From a checkpoint of a small image captioner.
Model: 22.9M parameters, 64-pixel images, encoder norm rmsnorm, encoder activation gelu, encoder patch size [8, 8], encoder layers 8, decoder width 320, decoder layers 7, decoder norm layernorm, decoder activation squared_relu.
Training: adamw at rate 0.001, 5200 steps, batches of 48.
Data: trained on photos of plants and fungi (iNaturalist), 90422 training examples.
Rows from block 2 of the text decoder of a small image captioner, named by matrix and row number. Rows with one number belong to one neuron. Each number is 500 + 25 x the weight over its row's rms, rounded and kept within 0 to 999. All counts start at 0. Numbers have three digits each.
After each neuron's rows are labels from the 100 texts, of 14976, where the neuron reaches its highest value: "fires on" is the input token at the peak. Only what is clearly more common there than usual is listed. The data: photos of plants and fungi (iNaturalist). In brackets: how many of the 100.
# fc1: MLP up (decoder.blocks.2.mlp.fc1.weight, 1280x320), inputs 160-319
# fc2: MLP down (decoder.blocks.2.mlp.fc2.weight, 320x1280, transposed), outputs 160-319

fc1.391:503500521520535475519501532504455476522539527510523492459474488486467492501503512496486523468478512492487471544501495502497495505472481488534541485529532478483534530500469502485498504533509462490481502455505549519554503474507525506540498485462500447478475462532473488451451529528463501516515516446487480499503489461492493495508545471495542493470478486477506512515523502488467503463541485477468534494496482498493535543549465522530500516490486494474454522519515525488506503537490489
fc2.391:478483510483514510503482493465497485535490501464514482489482508505528493501495487491516509486435532504521501498510481502506514484459500471467512505522512522462487508505471466475462483542542490478474464509544501461499497516510486526499559485556492508526534472512466489509456508529507481498541500508497497480485459516493513445465510497480525472545508499471531479459540512512488513557526504532496511526513536491475481547546462502537505486478483508516510519443497538508488523522550528
fires on: "foot" (39); "alsike" (26); "suckling" (24); "asplenium" (11)

fc1.709:509493476508478472495511486463462513449541514489491528497526524494501470477493560537526551516530542483501558508454459484481512495472482490490487475514485507490491542498521469500478501483472506484480521508482491449513512512499494474460523534517527492482551488497519500447461522519495494476491491442543496503486495518504495568482528444512521532483533543495528521520521483525494517527519468465502505473514516476455564532503484485501502484513504477485459469490524464475522513469507497
fc2.709:512544503502517468482471480532524522525506498525516459521479514526492460470477545526511502520538503508560518508484470488482553476501487491488522509462523501516520538500525498515516499504511530496482479484526473515507519470498496530495548544500495569481516518519537507479469502518487469489510461503497490461514492478512493515495511530522492449489520482522497472506526520509530483495484458499540508504493468513501502538495489497516487454503482497456437515536509568527505461474552515
fires on: "bull" (33); "milk" (30); "musk" (20); "-" (17)

fc1.413:501496501465498477448510495470505519546482499464530470518535507491463483464481500513506507531482485462497517501520523476483534461457500505523546523513517513494488507459495479460487506480511505493485502488547516463528469496525513525511484467487527533514519519528551514516520509502467506517530455451475552487484488502446496474522444516494514478469515488507516491482496493508501543525452527507478490502544505491494513477521492504504531481481515588514541505474499494485507442466526516
fc2.413:481488494524528472436511485492494554513479495483518513449549493488513516505476521531522550492506536498510485508588523458539510501499499486463508550467489481520535525585487538506490472459487532496450530455508501502531507492496517503503502560523484526500495532507508516482575493508468534496536461497491494516482503542490468496509474551488487492517499506518519484506482485519522507553497516492500520498479481530553520480524452457535502489538485516530491467481481511504540474493519517
fires on: "order" (100)

fc1.346:514543507492540473495494532501452467526486474501493535496535536473513514541525503497527506506481511490506506529517474517532475506477510474502464471499537449497533487505531531477519467524465461443491434478494481473507435459509457504468515486546519474523510495532509446489463485487471511456501478505478483512528499459452483477533525481497529471476494505453517476468539531493482502487517509501454515511497501463485506514524485514521491516488504484497465553467508497476508478513545459
fc2.346:470476536494472519478510550464506465518490482440499545482482501496527520470552471484550467499466506483470453558492505491509530525466513488435501493516501447470501483504491514469478498490526497483504486507458549480530505489524474513499496490497536503472528504491460483495500521479474509485549531505504502512487525496499495510509475482469517458494469494455482470468526498511477514503527480491485513474496525483504489540500493531514491498486534503506503520498500511527487504455480525
fires on: "foot" (39); "alsike" (26); "suckling" (24); "flowering" (9)

fc1.510:492515492476545509502504475490496533479498486475484531452474493470513554507465491526487492481551510518482518519532511481535497468463476471538496491543491538520536513519477469465531487503477483486490483484515454483527472504520524463499503490517545488512508504468516541453493546496480446478517516511526475492498512476506472542493521466453530496486477491529497508481480486471489509488477497469467495530513497461484489497540484485525500472487533482486485529458462487498476513494510505
fc2.510:506469491487545496556501505522479506499507491508523513538475489536524529506447540510465500461521510531481480478502514478545537471486488542519481505475523487489431497503466504509518509481500494531470491494492447486473482450462457496464517517473536503520514495538491531526478519560473459501470495508485511468512498482514515518515483439480545454519500511549477573485515505500504507456522507480523486493512516486520527548500513481494524477481518488497532488512517474511483536484476506
fires on: "order" (100)

fc1.710:525483515511510435493501491518473514490491481504521498487518459476532526507476517512515532505507509478448494512546468527495497531527475498480472523494526471451548486494491515508516510444515454489491538468472440498531491474515509510530499511553466530470515517493475479473497544488453490505472497503468525512481492565523469487480488536465488486543518524507478491524449490459429519517499505456467515492508532460512518488528484476494556502507515497475491539523479472496510535543520455
fc2.710:523507530468510518537464469502510523501469479483533510478505543495481476503482467519492510493483515526495497510492524527459509539470494469463490438482479489461477496528500484489515496546528504470507497440487492494498476512508501478458550523523530492423486526491480486432489487507502501519522491482513491508532509521474504516523479474532502459527483516488509509530524511508476482515550488507494465506528497477502482511476516496467482506457485532500522510541498490521521498514497476
fires on: "order" (35); "asplenium" (35); "family" (15)

fc1.406:492472514556468506473521509486492511523490485519506504459507515512458497497490476481469530513517519489497545534501494506510539476548496493463508524542478488451523461538513500468515469478522513500519495493545487526493472485487507495521477531493468500485488513555486485553495509479512506497480512514478492550498498569482454526508467488550492466498488459512533446479457487467480495485481456519480523528506515491475496483516543523506473468495545455500501540517436471472519480528520509
fc2.406:523539509474496463523491480476504522543494483487477490487530522509549513522526466511477484491501522508494558478497477503509509533500497490505497500540512543517511489519465504460493463524461514505506470484493489484524501479542518520461464500510509490461481469522511485484508498514511509508520488477494442529513492531517489513542490498488466511464517470479484488491475495553459530485510493499486497557508496518486486454463516482479539478475534505455512520459477527464506532466497479
fires on: "family" (100)

fc1.537:506530464471512508516484506519515512508511496506489457535516487480509542490500502508493482489483509453488458496504502488514483491487500468555519476515540508504509536458485487469496485502528502514536473520496509488496498470492450524511451537531501511491548507471480528519526481503477478469541493479477516474483469507534464457477529468535521498519502543481479511498492487476495453463532489527512522491508499498497496503526506482492456470464448444533509520471543520484488490494501509
fc2.537:485497478511530476535478492490510485496502511499526499501458510492519498459460452500555539476467501503510486463474538488536512538499482536501498489509505508473518516492520544503487471507508516528537505532480502487461504544514474501531493493528520527569510502505512489480486473491506460492503502462523516510450496500488525463485510508510533511485532455485506467484464465517540460483498474550535493505456523515482527512508471516501505538500521519472531549474478527541494480432503478
fires on: "(" (100)

fc1.747:539502527488514496486486507502502528514483508515475509463534488505530481500532535473506504514517549461512556471484526486492504503498521457525467482520515480449491501521500496504456454489528505463501510486501520499512484501496480508470489501497479506520509504496495497490505497513473495509511529553513449501521481521501503517501503499512466514517514542471551530507493506475478540517485495452495458531489502474498492520495470515515529516503539488479435475540482513508458482486485496
fc2.747:494504483462515508503536461481511526496489529486514493485477533511535460487497481491532512528525496530524532444481473511526547471467513476504496483480490491541499510514483464475491497434498511521511491474478484501510530505492508469496498507504519502500520515547500538531498450539481456495525517519475490505480493541505501482518535529490443493564493487502486528507522481471498509468490482445450463485496503455505452520524471488511477504547570502465504517544515490502520506499505488
fires on: "(" (38); "-" (35); "golden" (23)

fc1.101:462543480472515498495473498467498443523556471529460477551507521494451495569510490530491512544525482512475487524512487503493507463479483496485501466481525500517539473517518493508517535470523466520469525514482493503495500470568540505486518468488515450524488510482502488456460523465474485519488498440432490493525491468480471500516535491484500534460513510482479496544471470535496480492489480527457521494502479454481550470516501491506491484525508474542466536543483514496554481506497453
fc2.101:481466511520519468506454472520529498495526465550492467558498486470514492536476470493539500484517521485533503496543471496506444486482520478491486456480525506462480522528523458510536501518512501517496498535542503501470468472509511497483553511534470499561510484497478475478485480480466503517489452458546466476505491468502502482517537479496505514459469473483483476511459435510495463514492495490506523479499524511533518514487489464486462514494520443526482515536464450459481528499505547
fires on: "order" (100)

fc1.385:499532496513494475461495452476529511526477471466511488517521464502511492506475496514487458505475502482476543459468493534514511502490508487536516450443547476529501494487484492500518522465556523493517520472504508502515481512507475486509478502502479552479545490458471524491472504521496467539513474502456520473508491532507471482481485533513530504519492502484528501493460534520490532534489474514485492477535529480500519470538481482505498503497467508477544514526473534523516499510470568
fc2.385:511530487525487518486489496520517509489483486559532540497521511520501515473472517502524483513500489530489475482470502471498493517476478488518468525504504487530455491537438524456514533480560542479479519507493490517482522541484474491490405518525539526438497485508464530512498487522509486506509516557503498531478486567461485494484517520545520481498490499489531507514485526507517507505501527509496515475506514490489463481526474477461483469498509486514533487511466509496503500502451536
fires on: "order" (45); "linnaea" (37); "clintonia" (18)

fc1.174:527474539507518502512533477492435525482508464518476521532501528467526479541543524506471467519540543484500549479542499492442515472518515504487499514485516503513529516540532470516497537509545490490488498521484508471537497470507521489505521507478501517480537556526489521471510542490542485459458534416495479499515474480492506537484526500495468514534499531511494489512504492484475515501456505476520472513506518457470538470522454470508521456533502526549439486535501504463541483541516489
fc2.174:519486532470495487475471511498480506468481478551490475501472525474486472486484527536523525468483479499534502476476487485466487443479504495476486487497485494524509491522502473460521517479510464517480465518503512514489494468507482538486513492491482513520484500499481489467515528503485512518513487459472493485473483471501504516496529490516502481526509493467470499502512514494508476525461459473533468487511480489473538512501490502497548507480528454479447496563490474491496519513501507
fires on: "bull" (33); "milk" (30); "musk" (20); "-" (17)

fc1.418:503484518500518487497477497474486478504514509481502513503505502500475499494486499483497462500511508512454493543498522510481521518505521462532552484518492467528529520509526460511520491512482546473434485526532543508539501498504483453486482474470491473537539515540527467463486524475511497530519523470508490546534479467516470490475465519473475500502526534496521498470478475523467509480497508483462551540516462513544507498530500497498553510515491534498480518530515469555518480478483475
fc2.418:503502452490471514473529490526515517547549466473516502482498510497510530463505521501511508501508458444500499532492475481489480495505476508444481495476464477520509489516489545505521537504455510524529496466510478461471545477504461484477505526493528513531499511467505531478539447536480492478493497521515503510504469530555511468518465498483515496513447453454520499471480464533488503495495517491455485461485466564484469448477485562481517498457524490506545490527506511508487522457493476
fires on: "order" (67); "maidenhair" (33)

fc1.585:539508474507558515540522514518501491511562523515504502548519483461470508460513509476511480528490544528498498513524488434523492487483501490560526490520504533493492497476513506504537473519490498507509483483455481477510480516498507558484488539506515490518531502510469512508495526530520501454515542501553474514512483526516487541484539502484534477462473524493486517467490466498511506542451446474480531536496448512531507498500493471486493501494496505510460517510514471471482497529504519
fc2.585:506493467509533514526529545513466515457456516510525505517534536473504523509466495513518553498526479541488511515519475471513519508519460488453535530528453501485527499464482501487478513481517509498506504480511504492484500503500486507512458488457472487552490490481444514509516532481470482473478515503520498483491498470512484502520530537506507516475468471531495519460533524549503501531433464555480502487489503490543516515481447523529485533488502555486524542505516522530498487485500461
fires on: "(" (99)

fc1.583:480470478468524528459452534515470518522523472548480497520509518473468500516480499467488489533479481492503452507492487491481532484496460465522505500469537483502494500492508527498543521538500505509439539518506510474494471519507489488515521519499563475481541498435491491536523567512494452536520461498521452522497489490493485559434498503505530505507488493511509491522488509513522490492498481512495515516499494507503541481547538515531475481518485446509495551492490474505494489465470496
fc2.583:484537556481531468482516518499472474463443520462485491529476507500503479513457510530509552477483476522451433499540512504481500492521504473486483484448497521502519457461510532483488476534516488482488501486524526512527475513533517544504542511512490472562522515473536474493479519478517506500510502502507506572503496514505483512478511506543514497542446482459503471484498540538513532472540465494536532481491496493494531470520508509517493524531487507476496489421507525513497511497530462
fires on: "(" (98)

fc1.761:531472529500497458545502447485514482511534529540493487492471523514491494469494469537448469514504539477515497550481451492442441459497520485448508482522459491481509523514542497543538502492497463502476474492500506488553493499537481475552495512498508497483477521542485454481488528465503463518485558464525521528534492500470505557483489454512493526515468501494475471515484471500507479473466497460526517501514532488525504478484509475521517519511468544520467467542469482512523533492522469
fc2.761:515492488498469499470468496514461508504504504493474522500525488505469481472476510531460477511441510503518489493476502476522509541533516533529485526503509522487487527447508454524543493467537494465511471443499468522505490509464505465553530472513486487520482514544507510495465510516501519465493506524575524494512495541482495485478503500515478503497491495457486474514511502487506505495463490489502500474496516474498485515513530496551497501473522550525518567507506503512497456525506445
fires on: "bull" (29); "spiny" (27); "downy" (22); "milk" (17)

fc1.168:485508465522518469456531504470509502506505481495501491464498529504478475497502492551495523492540529494515501517534479527481515501519527484478518484554526498507523504525521496501521473469512503481488529473457515505541445528481501520514494533504537517485525534548477502466533528453502464454494520483476493515500553532507512484493499523535509492503469493451498494519452481475473514495532503496498498521471495466473513462491470477523469467535522498562510461512477493485554480490533535
fc2.168:478523463514484531516492528509489475479471469499514525529513545527533479455527513505530475528542484490508538516478479457508487492459499533473511464541511546507429512464474502499506549482496479560530495488488461476506527513493515533468497528513483517506502481534498541471504494498501475520487488471521468442477534473495533485522463494490490467516477454533493514491476509495527544528482483525481450494523463528499510494464460521495486486532564464496494479512488509517465509508472531
fires on: "family" (38); "lecanoromycetes" (32); "marginal" (10); "marchantiopsida" (10)

fc1.288:490509494455511515495513538489492515489531454510500485533512491490486490491484449529519509491484486500494509513492490510498528498472500502540526519546485513470518498471533470510541514520513447470452491466459466509524455477514484493516497476460517518465516520491446466448498486509471515475516480494466546533487494506471511501475481513520531470493525527513501515514527492456468513556539510504492490499515540475520501494459487517519563474479475498527499528510515494483499510568527467
fc2.288:504526520497512512473485471505455514500496505499510482497521492464477514507470460491512499513503506534447507505487487497536525479510505458490518524548545490479478519486499491482556505531505489524508508444463490510478479497480500467537501507490461475487528450481472469494521498496489510461514470516503525492554469542464514506506493480521485477512518501506522467551506510534510489516535530496503467504523546535520541498509529556492543464505505490526506513571530464481483476510535452
fires on: "family" (31); "little" (30); "cow" (23); "sydney" (16)