config.toml
model = "image captioner"
dataset = "photos of plants and fungi (iNaturalist)"
train_examples = 90422
image_size = 64
crop_scale_min = 0.5
horizontal_flip = true
translate = 0.06
tokenizer = "word"
vocab_size = 1482
encoder_arch = "vit"
encoder_norm = "rmsnorm"
encoder_norm_position = "sandwich"
encoder_activation = "gelu"
encoder_mlp_ratio = 4
encoder_head_dim = 64
encoder_fused_qkv = false
encoder_bias = "all"
encoder_qk_norm = false
encoder_parallel_block = false
encoder_inner_norm = false
encoder_drop_path = 0.1
encoder_kv_group_size = 2
encoder_patch_size = [8, 8]
encoder_conv_stem = false
encoder_layers = 8
encoder_width = 384
encoder_positions = "learned"
fusion = "prefix"
decoder_width = 320
decoder_layers = 7
decoder_norm = "layernorm"
decoder_norm_position = "pre"
decoder_activation = "squared_relu"
decoder_mlp_ratio = 4
decoder_head_dim = 32
decoder_fused_qkv = false
decoder_bias = "all"
decoder_qk_norm = true
decoder_layer_scale_init = 0.1
decoder_parallel_block = false
decoder_inner_norm = false
decoder_positions = "learned"
decoder_prefix_bidirectional = true
decoder_connector = "linear"
decoder_tie_embeddings = false
init = "torch_default"
residual_init = "none"
optimizer = "adamw"
lr = 0.001
beta1 = 0.8
beta2 = 0.98
eps = 1e-08
grad_clip = 5.0
steps = 5200
batch_size = 48
epochs = 2.8
lr_schedule = "cosine"
final_lr_fraction = 0.05
warmup_steps = 260
weight_decay = 0.1
Rows from block 2 of the image encoder of a small image captioner, named by matrix and row number. Rows with one number belong to one neuron. Each number is 200 + 30 x the weight over its row's rms, rounded and kept within 0 to 999. All counts start at 0.
After each neuron's rows are labels from the 100 images, of 14976, where the neuron reaches its highest value: "strongest on" is what is common among them. Only what is clearly more common there than usual is listed. The data: photos of plants and fungi (iNaturalist).
# fc1: MLP up (encoder.blocks.2.mlp.fc1.weight, 1536x384), inputs 231-307
# fc2: MLP down (encoder.blocks.2.mlp.fc2.weight, 384x1536, transposed), outputs 231-307

fc1.347,194,193,171,212,246,176,255,227,208,188,198,158,168,142,144,166,161,166,180,226,191,261,188,207,225,190,207,243,178,229,203,242,209,202,197,217,165,170,211,229,192,224,235,211,221,215,212,187,132,210,167,189,145,184,154,215,218,226,165,188,221,211,179,183,217,202,158,221,209,234,236,168,170,238,240,183,258
fc2.347,166,233,211,159,170,197,176,272,231,189,227,153,198,221,220,191,194,193,166,239,236,172,240,214,129,175,224,232,197,176,200,153,154,240,233,185,217,275,192,192,211,191,158,205,196,186,254,217,237,148,201,250,193,150,280,226,214,167,143,223,178,233,243,251,209,250,215,195,196,193,197,170,223,183,182,163,163
strongest on: order Asterales; family: Asteraceae

fc1.758,166,217,194,217,218,259,222,278,218,181,222,197,169,256,234,222,214,265,164,210,204,175,252,202,182,242,198,262,269,224,206,180,208,149,199,207,229,188,176,152,173,191,134,194,207,205,231,214,230,156,226,211,194,196,228,201,196,258,150,164,166,149,159,188,251,179,148,176,207,150,215,217,233,217,196,165,260
fc2.758,231,197,215,228,251,214,246,209,216,166,184,213,170,171,198,230,173,191,192,158,238,198,197,219,260,195,184,206,174,248,203,229,221,184,207,221,181,228,216,214,173,190,141,173,178,177,226,241,195,201,225,152,183,221,143,185,196,213,191,162,264,156,170,149,178,196,164,204,234,161,227,174,201,193,222,197,247
strongest on: order Caryophyllales

fc1.416,225,265,141,184,201,279,154,224,216,172,223,247,215,282,207,196,173,254,165,191,223,174,226,237,251,164,190,217,206,169,252,201,204,158,183,178,214,206,205,192,179,257,149,208,191,226,197,200,221,182,182,211,204,147,192,207,136,255,150,181,187,170,221,218,218,225,150,212,189,173,226,215,178,187,188,198,247
fc2.416,222,216,235,225,227,198,208,253,224,164,164,215,142,195,239,220,190,206,185,187,227,191,181,233,228,194,215,212,176,234,204,248,249,178,239,222,182,227,180,218,164,179,152,155,164,184,233,230,187,218,188,149,191,233,164,195,172,217,174,131,203,178,120,175,194,235,129,197,243,215,240,163,192,177,221,208,272
strongest on: order Caryophyllales; family: Cactaceae

fc1.275,254,175,178,164,202,217,245,171,194,198,229,219,222,183,148,226,196,184,207,161,156,220,181,249,219,127,209,214,227,245,205,220,200,132,263,193,196,132,175,268,165,200,170,190,219,217,228,179,136,211,214,201,218,244,194,211,185,240,207,165,226,235,213,194,224,212,166,163,220,213,186,146,191,195,236,226,167
fc2.275,232,225,220,197,191,212,213,241,218,197,178,172,190,240,218,245,220,200,194,160,203,224,239,241,211,183,233,214,206,191,157,202,209,197,175,215,196,224,182,208,195,218,108,184,187,237,240,267,228,169,236,220,163,228,188,201,196,214,150,167,226,155,154,179,163,209,136,186,229,160,226,155,201,211,160,148,217
strongest on: order Asterales

fc1.285,209,179,232,162,184,200,220,203,215,233,243,167,146,222,159,241,184,184,205,185,149,227,153,227,204,172,256,284,220,239,231,175,187,200,229,153,168,217,227,213,186,139,187,201,218,188,139,225,165,190,146,213,165,252,223,180,198,201,221,117,189,185,170,150,197,155,160,148,166,231,199,207,225,196,226,209,240
fc2.285,178,214,198,162,241,248,170,226,205,220,226,178,232,149,196,215,162,240,241,233,163,215,270,236,165,199,200,221,218,216,192,207,141,244,225,180,227,181,204,169,211,202,236,223,242,209,203,193,236,159,211,201,224,161,225,250,191,179,161,191,174,221,243,220,227,214,212,208,198,146,163,169,192,178,188,146,166
strongest on: order Asterales

fc1.267,132,201,172,154,197,243,201,221,202,234,207,198,180,152,243,230,216,210,193,209,199,232,202,193,232,208,259,215,235,230,184,196,223,192,202,201,203,218,234,259,212,255,188,206,225,233,227,214,193,199,205,228,182,148,166,214,224,189,150,169,130,230,209,168,256,196,191,201,193,228,230,190,195,173,181,167,232
fc2.267,124,226,144,163,176,227,159,179,169,153,181,178,200,208,223,179,249,198,205,248,224,233,227,178,187,144,212,156,227,153,212,167,181,246,203,210,167,233,175,183,216,228,204,193,201,233,230,209,211,204,215,271,162,175,268,233,215,185,155,222,162,194,239,274,198,228,224,249,163,210,197,157,264,210,179,154,210
strongest on: order Asterales; family: Asteraceae

fc1.629,171,216,199,220,228,266,209,258,187,208,241,230,216,256,256,257,190,239,165,185,210,215,227,223,212,270,253,234,267,174,203,200,225,201,213,225,167,201,182,194,201,237,158,189,212,205,186,241,256,203,216,227,203,167,195,207,228,242,172,151,201,196,137,220,232,159,184,210,154,187,185,221,250,235,177,181,191
fc2.629,202,212,217,239,230,223,221,226,166,152,156,217,159,194,190,215,183,180,214,199,191,180,241,214,265,151,210,212,186,236,239,246,205,202,240,202,144,204,230,249,195,231,166,189,205,192,217,222,156,223,187,169,184,206,130,191,141,209,209,164,209,167,211,160,243,226,149,184,198,215,248,158,172,132,231,199,276
strongest on: order Caryophyllales

fc1.555,199,235,188,173,211,259,206,223,242,183,201,235,202,220,192,203,206,192,186,184,222,200,229,183,196,189,236,200,236,207,174,181,140,157,218,225,161,134,248,246,216,201,170,197,193,195,186,160,166,187,148,180,170,164,222,220,193,246,161,169,201,265,187,198,200,254,148,155,182,231,155,148,187,162,215,184,247
fc2.555,223,223,222,177,147,219,257,218,179,188,188,176,243,179,229,259,267,218,155,185,205,189,241,213,188,190,253,184,153,213,215,167,180,222,227,215,189,223,163,240,162,169,131,217,179,192,285,228,183,162,219,209,194,171,205,254,221,221,134,148,218,194,160,198,196,261,157,175,214,188,222,164,220,206,198,167,237
strongest on: order Ranunculales

fc1.646,181,219,177,192,187,227,186,227,226,238,221,213,192,170,251,188,232,210,164,214,155,221,247,197,225,194,228,260,243,214,199,197,170,182,195,190,168,185,179,270,177,252,241,225,175,217,215,238,225,188,178,189,183,174,153,212,160,236,205,220,208,228,159,217,203,185,168,242,156,246,173,140,162,144,255,157,218
fc2.646,157,189,191,162,143,231,198,241,217,202,219,152,251,200,193,189,216,211,171,215,189,213,234,220,146,180,243,168,237,174,224,174,140,236,229,214,183,192,182,167,200,192,208,252,171,205,220,218,202,175,194,241,206,155,252,290,197,193,177,201,165,213,186,250,223,244,231,172,211,229,222,201,221,234,147,204,209
strongest on: order Asterales; family: Asteraceae

fc1.27,236,188,191,218,187,201,167,216,197,188,194,192,205,146,203,194,252,178,247,197,221,206,212,193,204,249,164,171,197,199,186,195,178,220,154,223,205,212,165,164,225,248,206,239,193,188,241,219,164,205,246,210,228,194,212,228,246,138,228,235,214,262,259,193,186,204,244,253,209,169,161,176,183,218,191,141,140
fc2.27,223,176,218,233,162,164,195,160,167,229,162,211,177,224,208,171,196,198,153,194,197,180,130,184,189,226,139,190,214,160,216,179,220,218,189,205,195,239,173,188,233,218,238,198,137,183,147,189,177,252,213,203,215,184,191,182,250,165,234,208,187,166,169,190,185,179,217,164,172,266,210,253,248,213,169,248,164
strongest on: class Liliopsida

fc1.455,195,203,196,231,171,180,201,224,193,148,170,182,189,149,211,200,234,213,252,182,208,204,204,195,216,191,167,191,155,204,221,234,188,229,156,251,219,186,144,156,200,187,166,209,174,235,250,206,203,158,205,234,231,155,204,206,242,154,177,259,187,283,257,206,215,196,209,235,231,151,205,229,223,236,175,191,157
fc2.455,228,175,213,237,161,164,217,173,153,236,148,220,174,205,231,174,212,205,166,196,203,181,161,170,174,237,137,194,195,183,191,220,203,223,185,206,187,235,193,205,219,219,223,173,157,194,142,194,190,248,216,167,219,213,182,174,209,170,249,208,183,157,167,179,187,190,218,192,184,249,217,253,223,223,195,279,191
strongest on: class Liliopsida

fc1.53,182,185,202,208,219,189,215,247,240,188,187,228,190,190,192,236,240,174,212,218,166,182,252,170,176,190,232,246,214,223,218,191,200,211,241,158,199,211,197,264,171,187,210,224,164,156,179,227,151,198,152,219,206,174,211,205,232,211,170,154,195,227,155,167,251,260,176,152,182,201,182,153,159,178,229,222,199
fc2.53,150,225,157,165,184,208,191,228,165,199,178,135,212,197,226,226,245,212,176,216,203,229,237,185,171,155,244,190,240,194,200,175,152,213,189,219,157,204,169,183,149,232,224,175,177,253,254,234,194,165,219,247,181,168,219,283,206,218,145,201,141,224,217,259,219,241,183,190,193,208,183,166,266,182,172,140,208
strongest on: order Asterales; family: Asteraceae

fc1.329,218,206,250,164,216,261,229,231,207,252,188,171,210,248,170,241,191,217,163,257,223,245,258,225,175,202,215,216,240,173,165,185,209,169,225,172,220,209,217,176,212,193,232,194,185,200,204,200,253,181,201,250,239,142,205,218,159,221,222,254,184,209,170,224,219,185,159,222,172,195,208,209,142,243,194,227,221
fc2.329,214,246,125,223,214,195,226,187,207,158,195,209,217,190,218,174,208,163,203,205,198,193,215,180,211,152,228,205,169,242,254,254,243,174,205,243,213,202,169,204,171,277,168,157,160,167,234,210,178,192,221,146,233,212,189,199,180,199,178,169,195,180,176,160,203,251,189,192,206,202,204,182,227,151,203,185,243
strongest on: order Caryophyllales

fc1.408,150,235,214,198,184,214,153,215,180,178,202,229,188,170,213,248,187,223,161,210,192,184,245,143,168,189,223,209,247,214,240,188,164,167,214,203,188,236,219,239,151,203,219,205,236,243,215,161,173,207,180,250,182,191,201,208,204,227,172,174,180,201,202,187,193,239,167,265,171,160,166,167,184,210,220,148,240
fc2.408,150,221,176,154,180,200,146,191,165,223,167,162,214,214,213,169,226,188,184,256,198,206,226,200,167,156,215,156,250,172,223,196,161,235,178,180,180,196,183,174,190,234,223,208,199,243,192,191,229,202,215,242,212,140,236,251,212,187,172,245,190,217,252,241,202,205,223,231,187,210,195,160,224,237,192,188,195
strongest on: order Asterales; family: Asteraceae

fc1.93,162,279,192,187,223,245,206,243,231,155,194,206,188,247,252,243,203,203,206,158,193,125,217,260,249,193,197,220,193,218,220,219,196,208,162,191,192,209,183,170,201,227,177,185,246,201,212,221,270,174,164,202,192,143,154,192,173,229,152,173,214,190,186,220,229,193,170,218,252,171,239,189,218,211,239,192,241
fc2.93,241,206,227,237,239,196,238,216,201,163,188,197,176,210,209,237,194,188,166,162,269,187,200,203,227,190,180,172,153,256,196,251,217,175,199,219,206,234,199,197,199,226,94,172,163,218,232,257,209,188,199,144,212,199,167,182,192,222,186,156,265,169,160,134,175,209,158,228,212,167,241,177,189,218,205,205,228
strongest on: order Caryophyllales; family: Cactaceae

fc1.606,153,224,213,208,190,238,189,274,211,190,182,208,193,260,258,252,201,237,158,200,212,203,208,191,157,234,221,196,227,205,228,183,218,181,182,221,199,217,176,183,218,246,210,182,197,193,214,203,256,205,173,205,235,160,208,236,195,227,136,134,214,188,179,190,211,213,152,174,225,205,220,173,216,205,164,169,263
fc2.606,253,207,216,248,233,206,255,227,221,159,183,233,178,178,207,207,205,174,226,168,215,199,226,214,243,174,209,221,170,226,214,252,224,193,231,219,205,208,207,219,169,202,121,189,192,179,233,227,165,200,216,186,171,239,169,184,174,201,179,171,228,165,151,152,201,215,147,206,238,195,254,187,181,176,250,189,276
strongest on: order Caryophyllales

fc1.19,182,177,166,155,220,239,210,193,180,196,229,176,195,243,215,192,182,216,173,222,188,204,246,212,183,203,165,231,278,209,201,152,165,232,238,173,157,174,229,218,174,187,225,209,169,175,177,180,175,193,167,277,168,158,237,226,187,212,198,179,149,248,173,202,270,192,191,160,192,207,194,166,199,172,188,222,234
fc2.19,212,235,190,173,176,197,211,246,208,182,204,226,200,158,205,224,255,187,207,181,204,201,234,143,206,178,281,219,215,203,209,211,177,194,211,211,176,203,217,221,143,203,211,194,190,197,230,188,154,204,190,211,199,170,174,203,236,252,205,159,184,217,192,192,221,249,205,187,182,206,225,158,222,174,235,190,238
strongest on: order Ranunculales; family: Papaveraceae; text has "poppy"

fc1.283,177,291,235,212,214,207,180,236,244,179,243,268,196,245,202,230,213,201,158,253,225,188,236,247,205,236,228,249,239,182,240,228,233,165,158,201,232,174,235,151,229,241,222,184,239,191,204,186,244,181,186,185,217,185,172,191,170,203,221,175,175,219,194,190,238,190,188,224,192,207,199,189,162,210,201,168,236
fc2.283,224,193,180,210,225,229,210,212,215,196,178,213,201,186,238,249,211,204,205,166,211,189,234,228,202,168,198,187,195,221,184,212,209,181,192,213,205,202,173,202,196,229,124,188,202,218,268,252,198,184,225,194,213,235,172,191,172,208,180,165,227,187,164,180,154,210,120,202,239,154,205,191,208,229,196,178,214
strongest on: order Caryophyllales; family: Cactaceae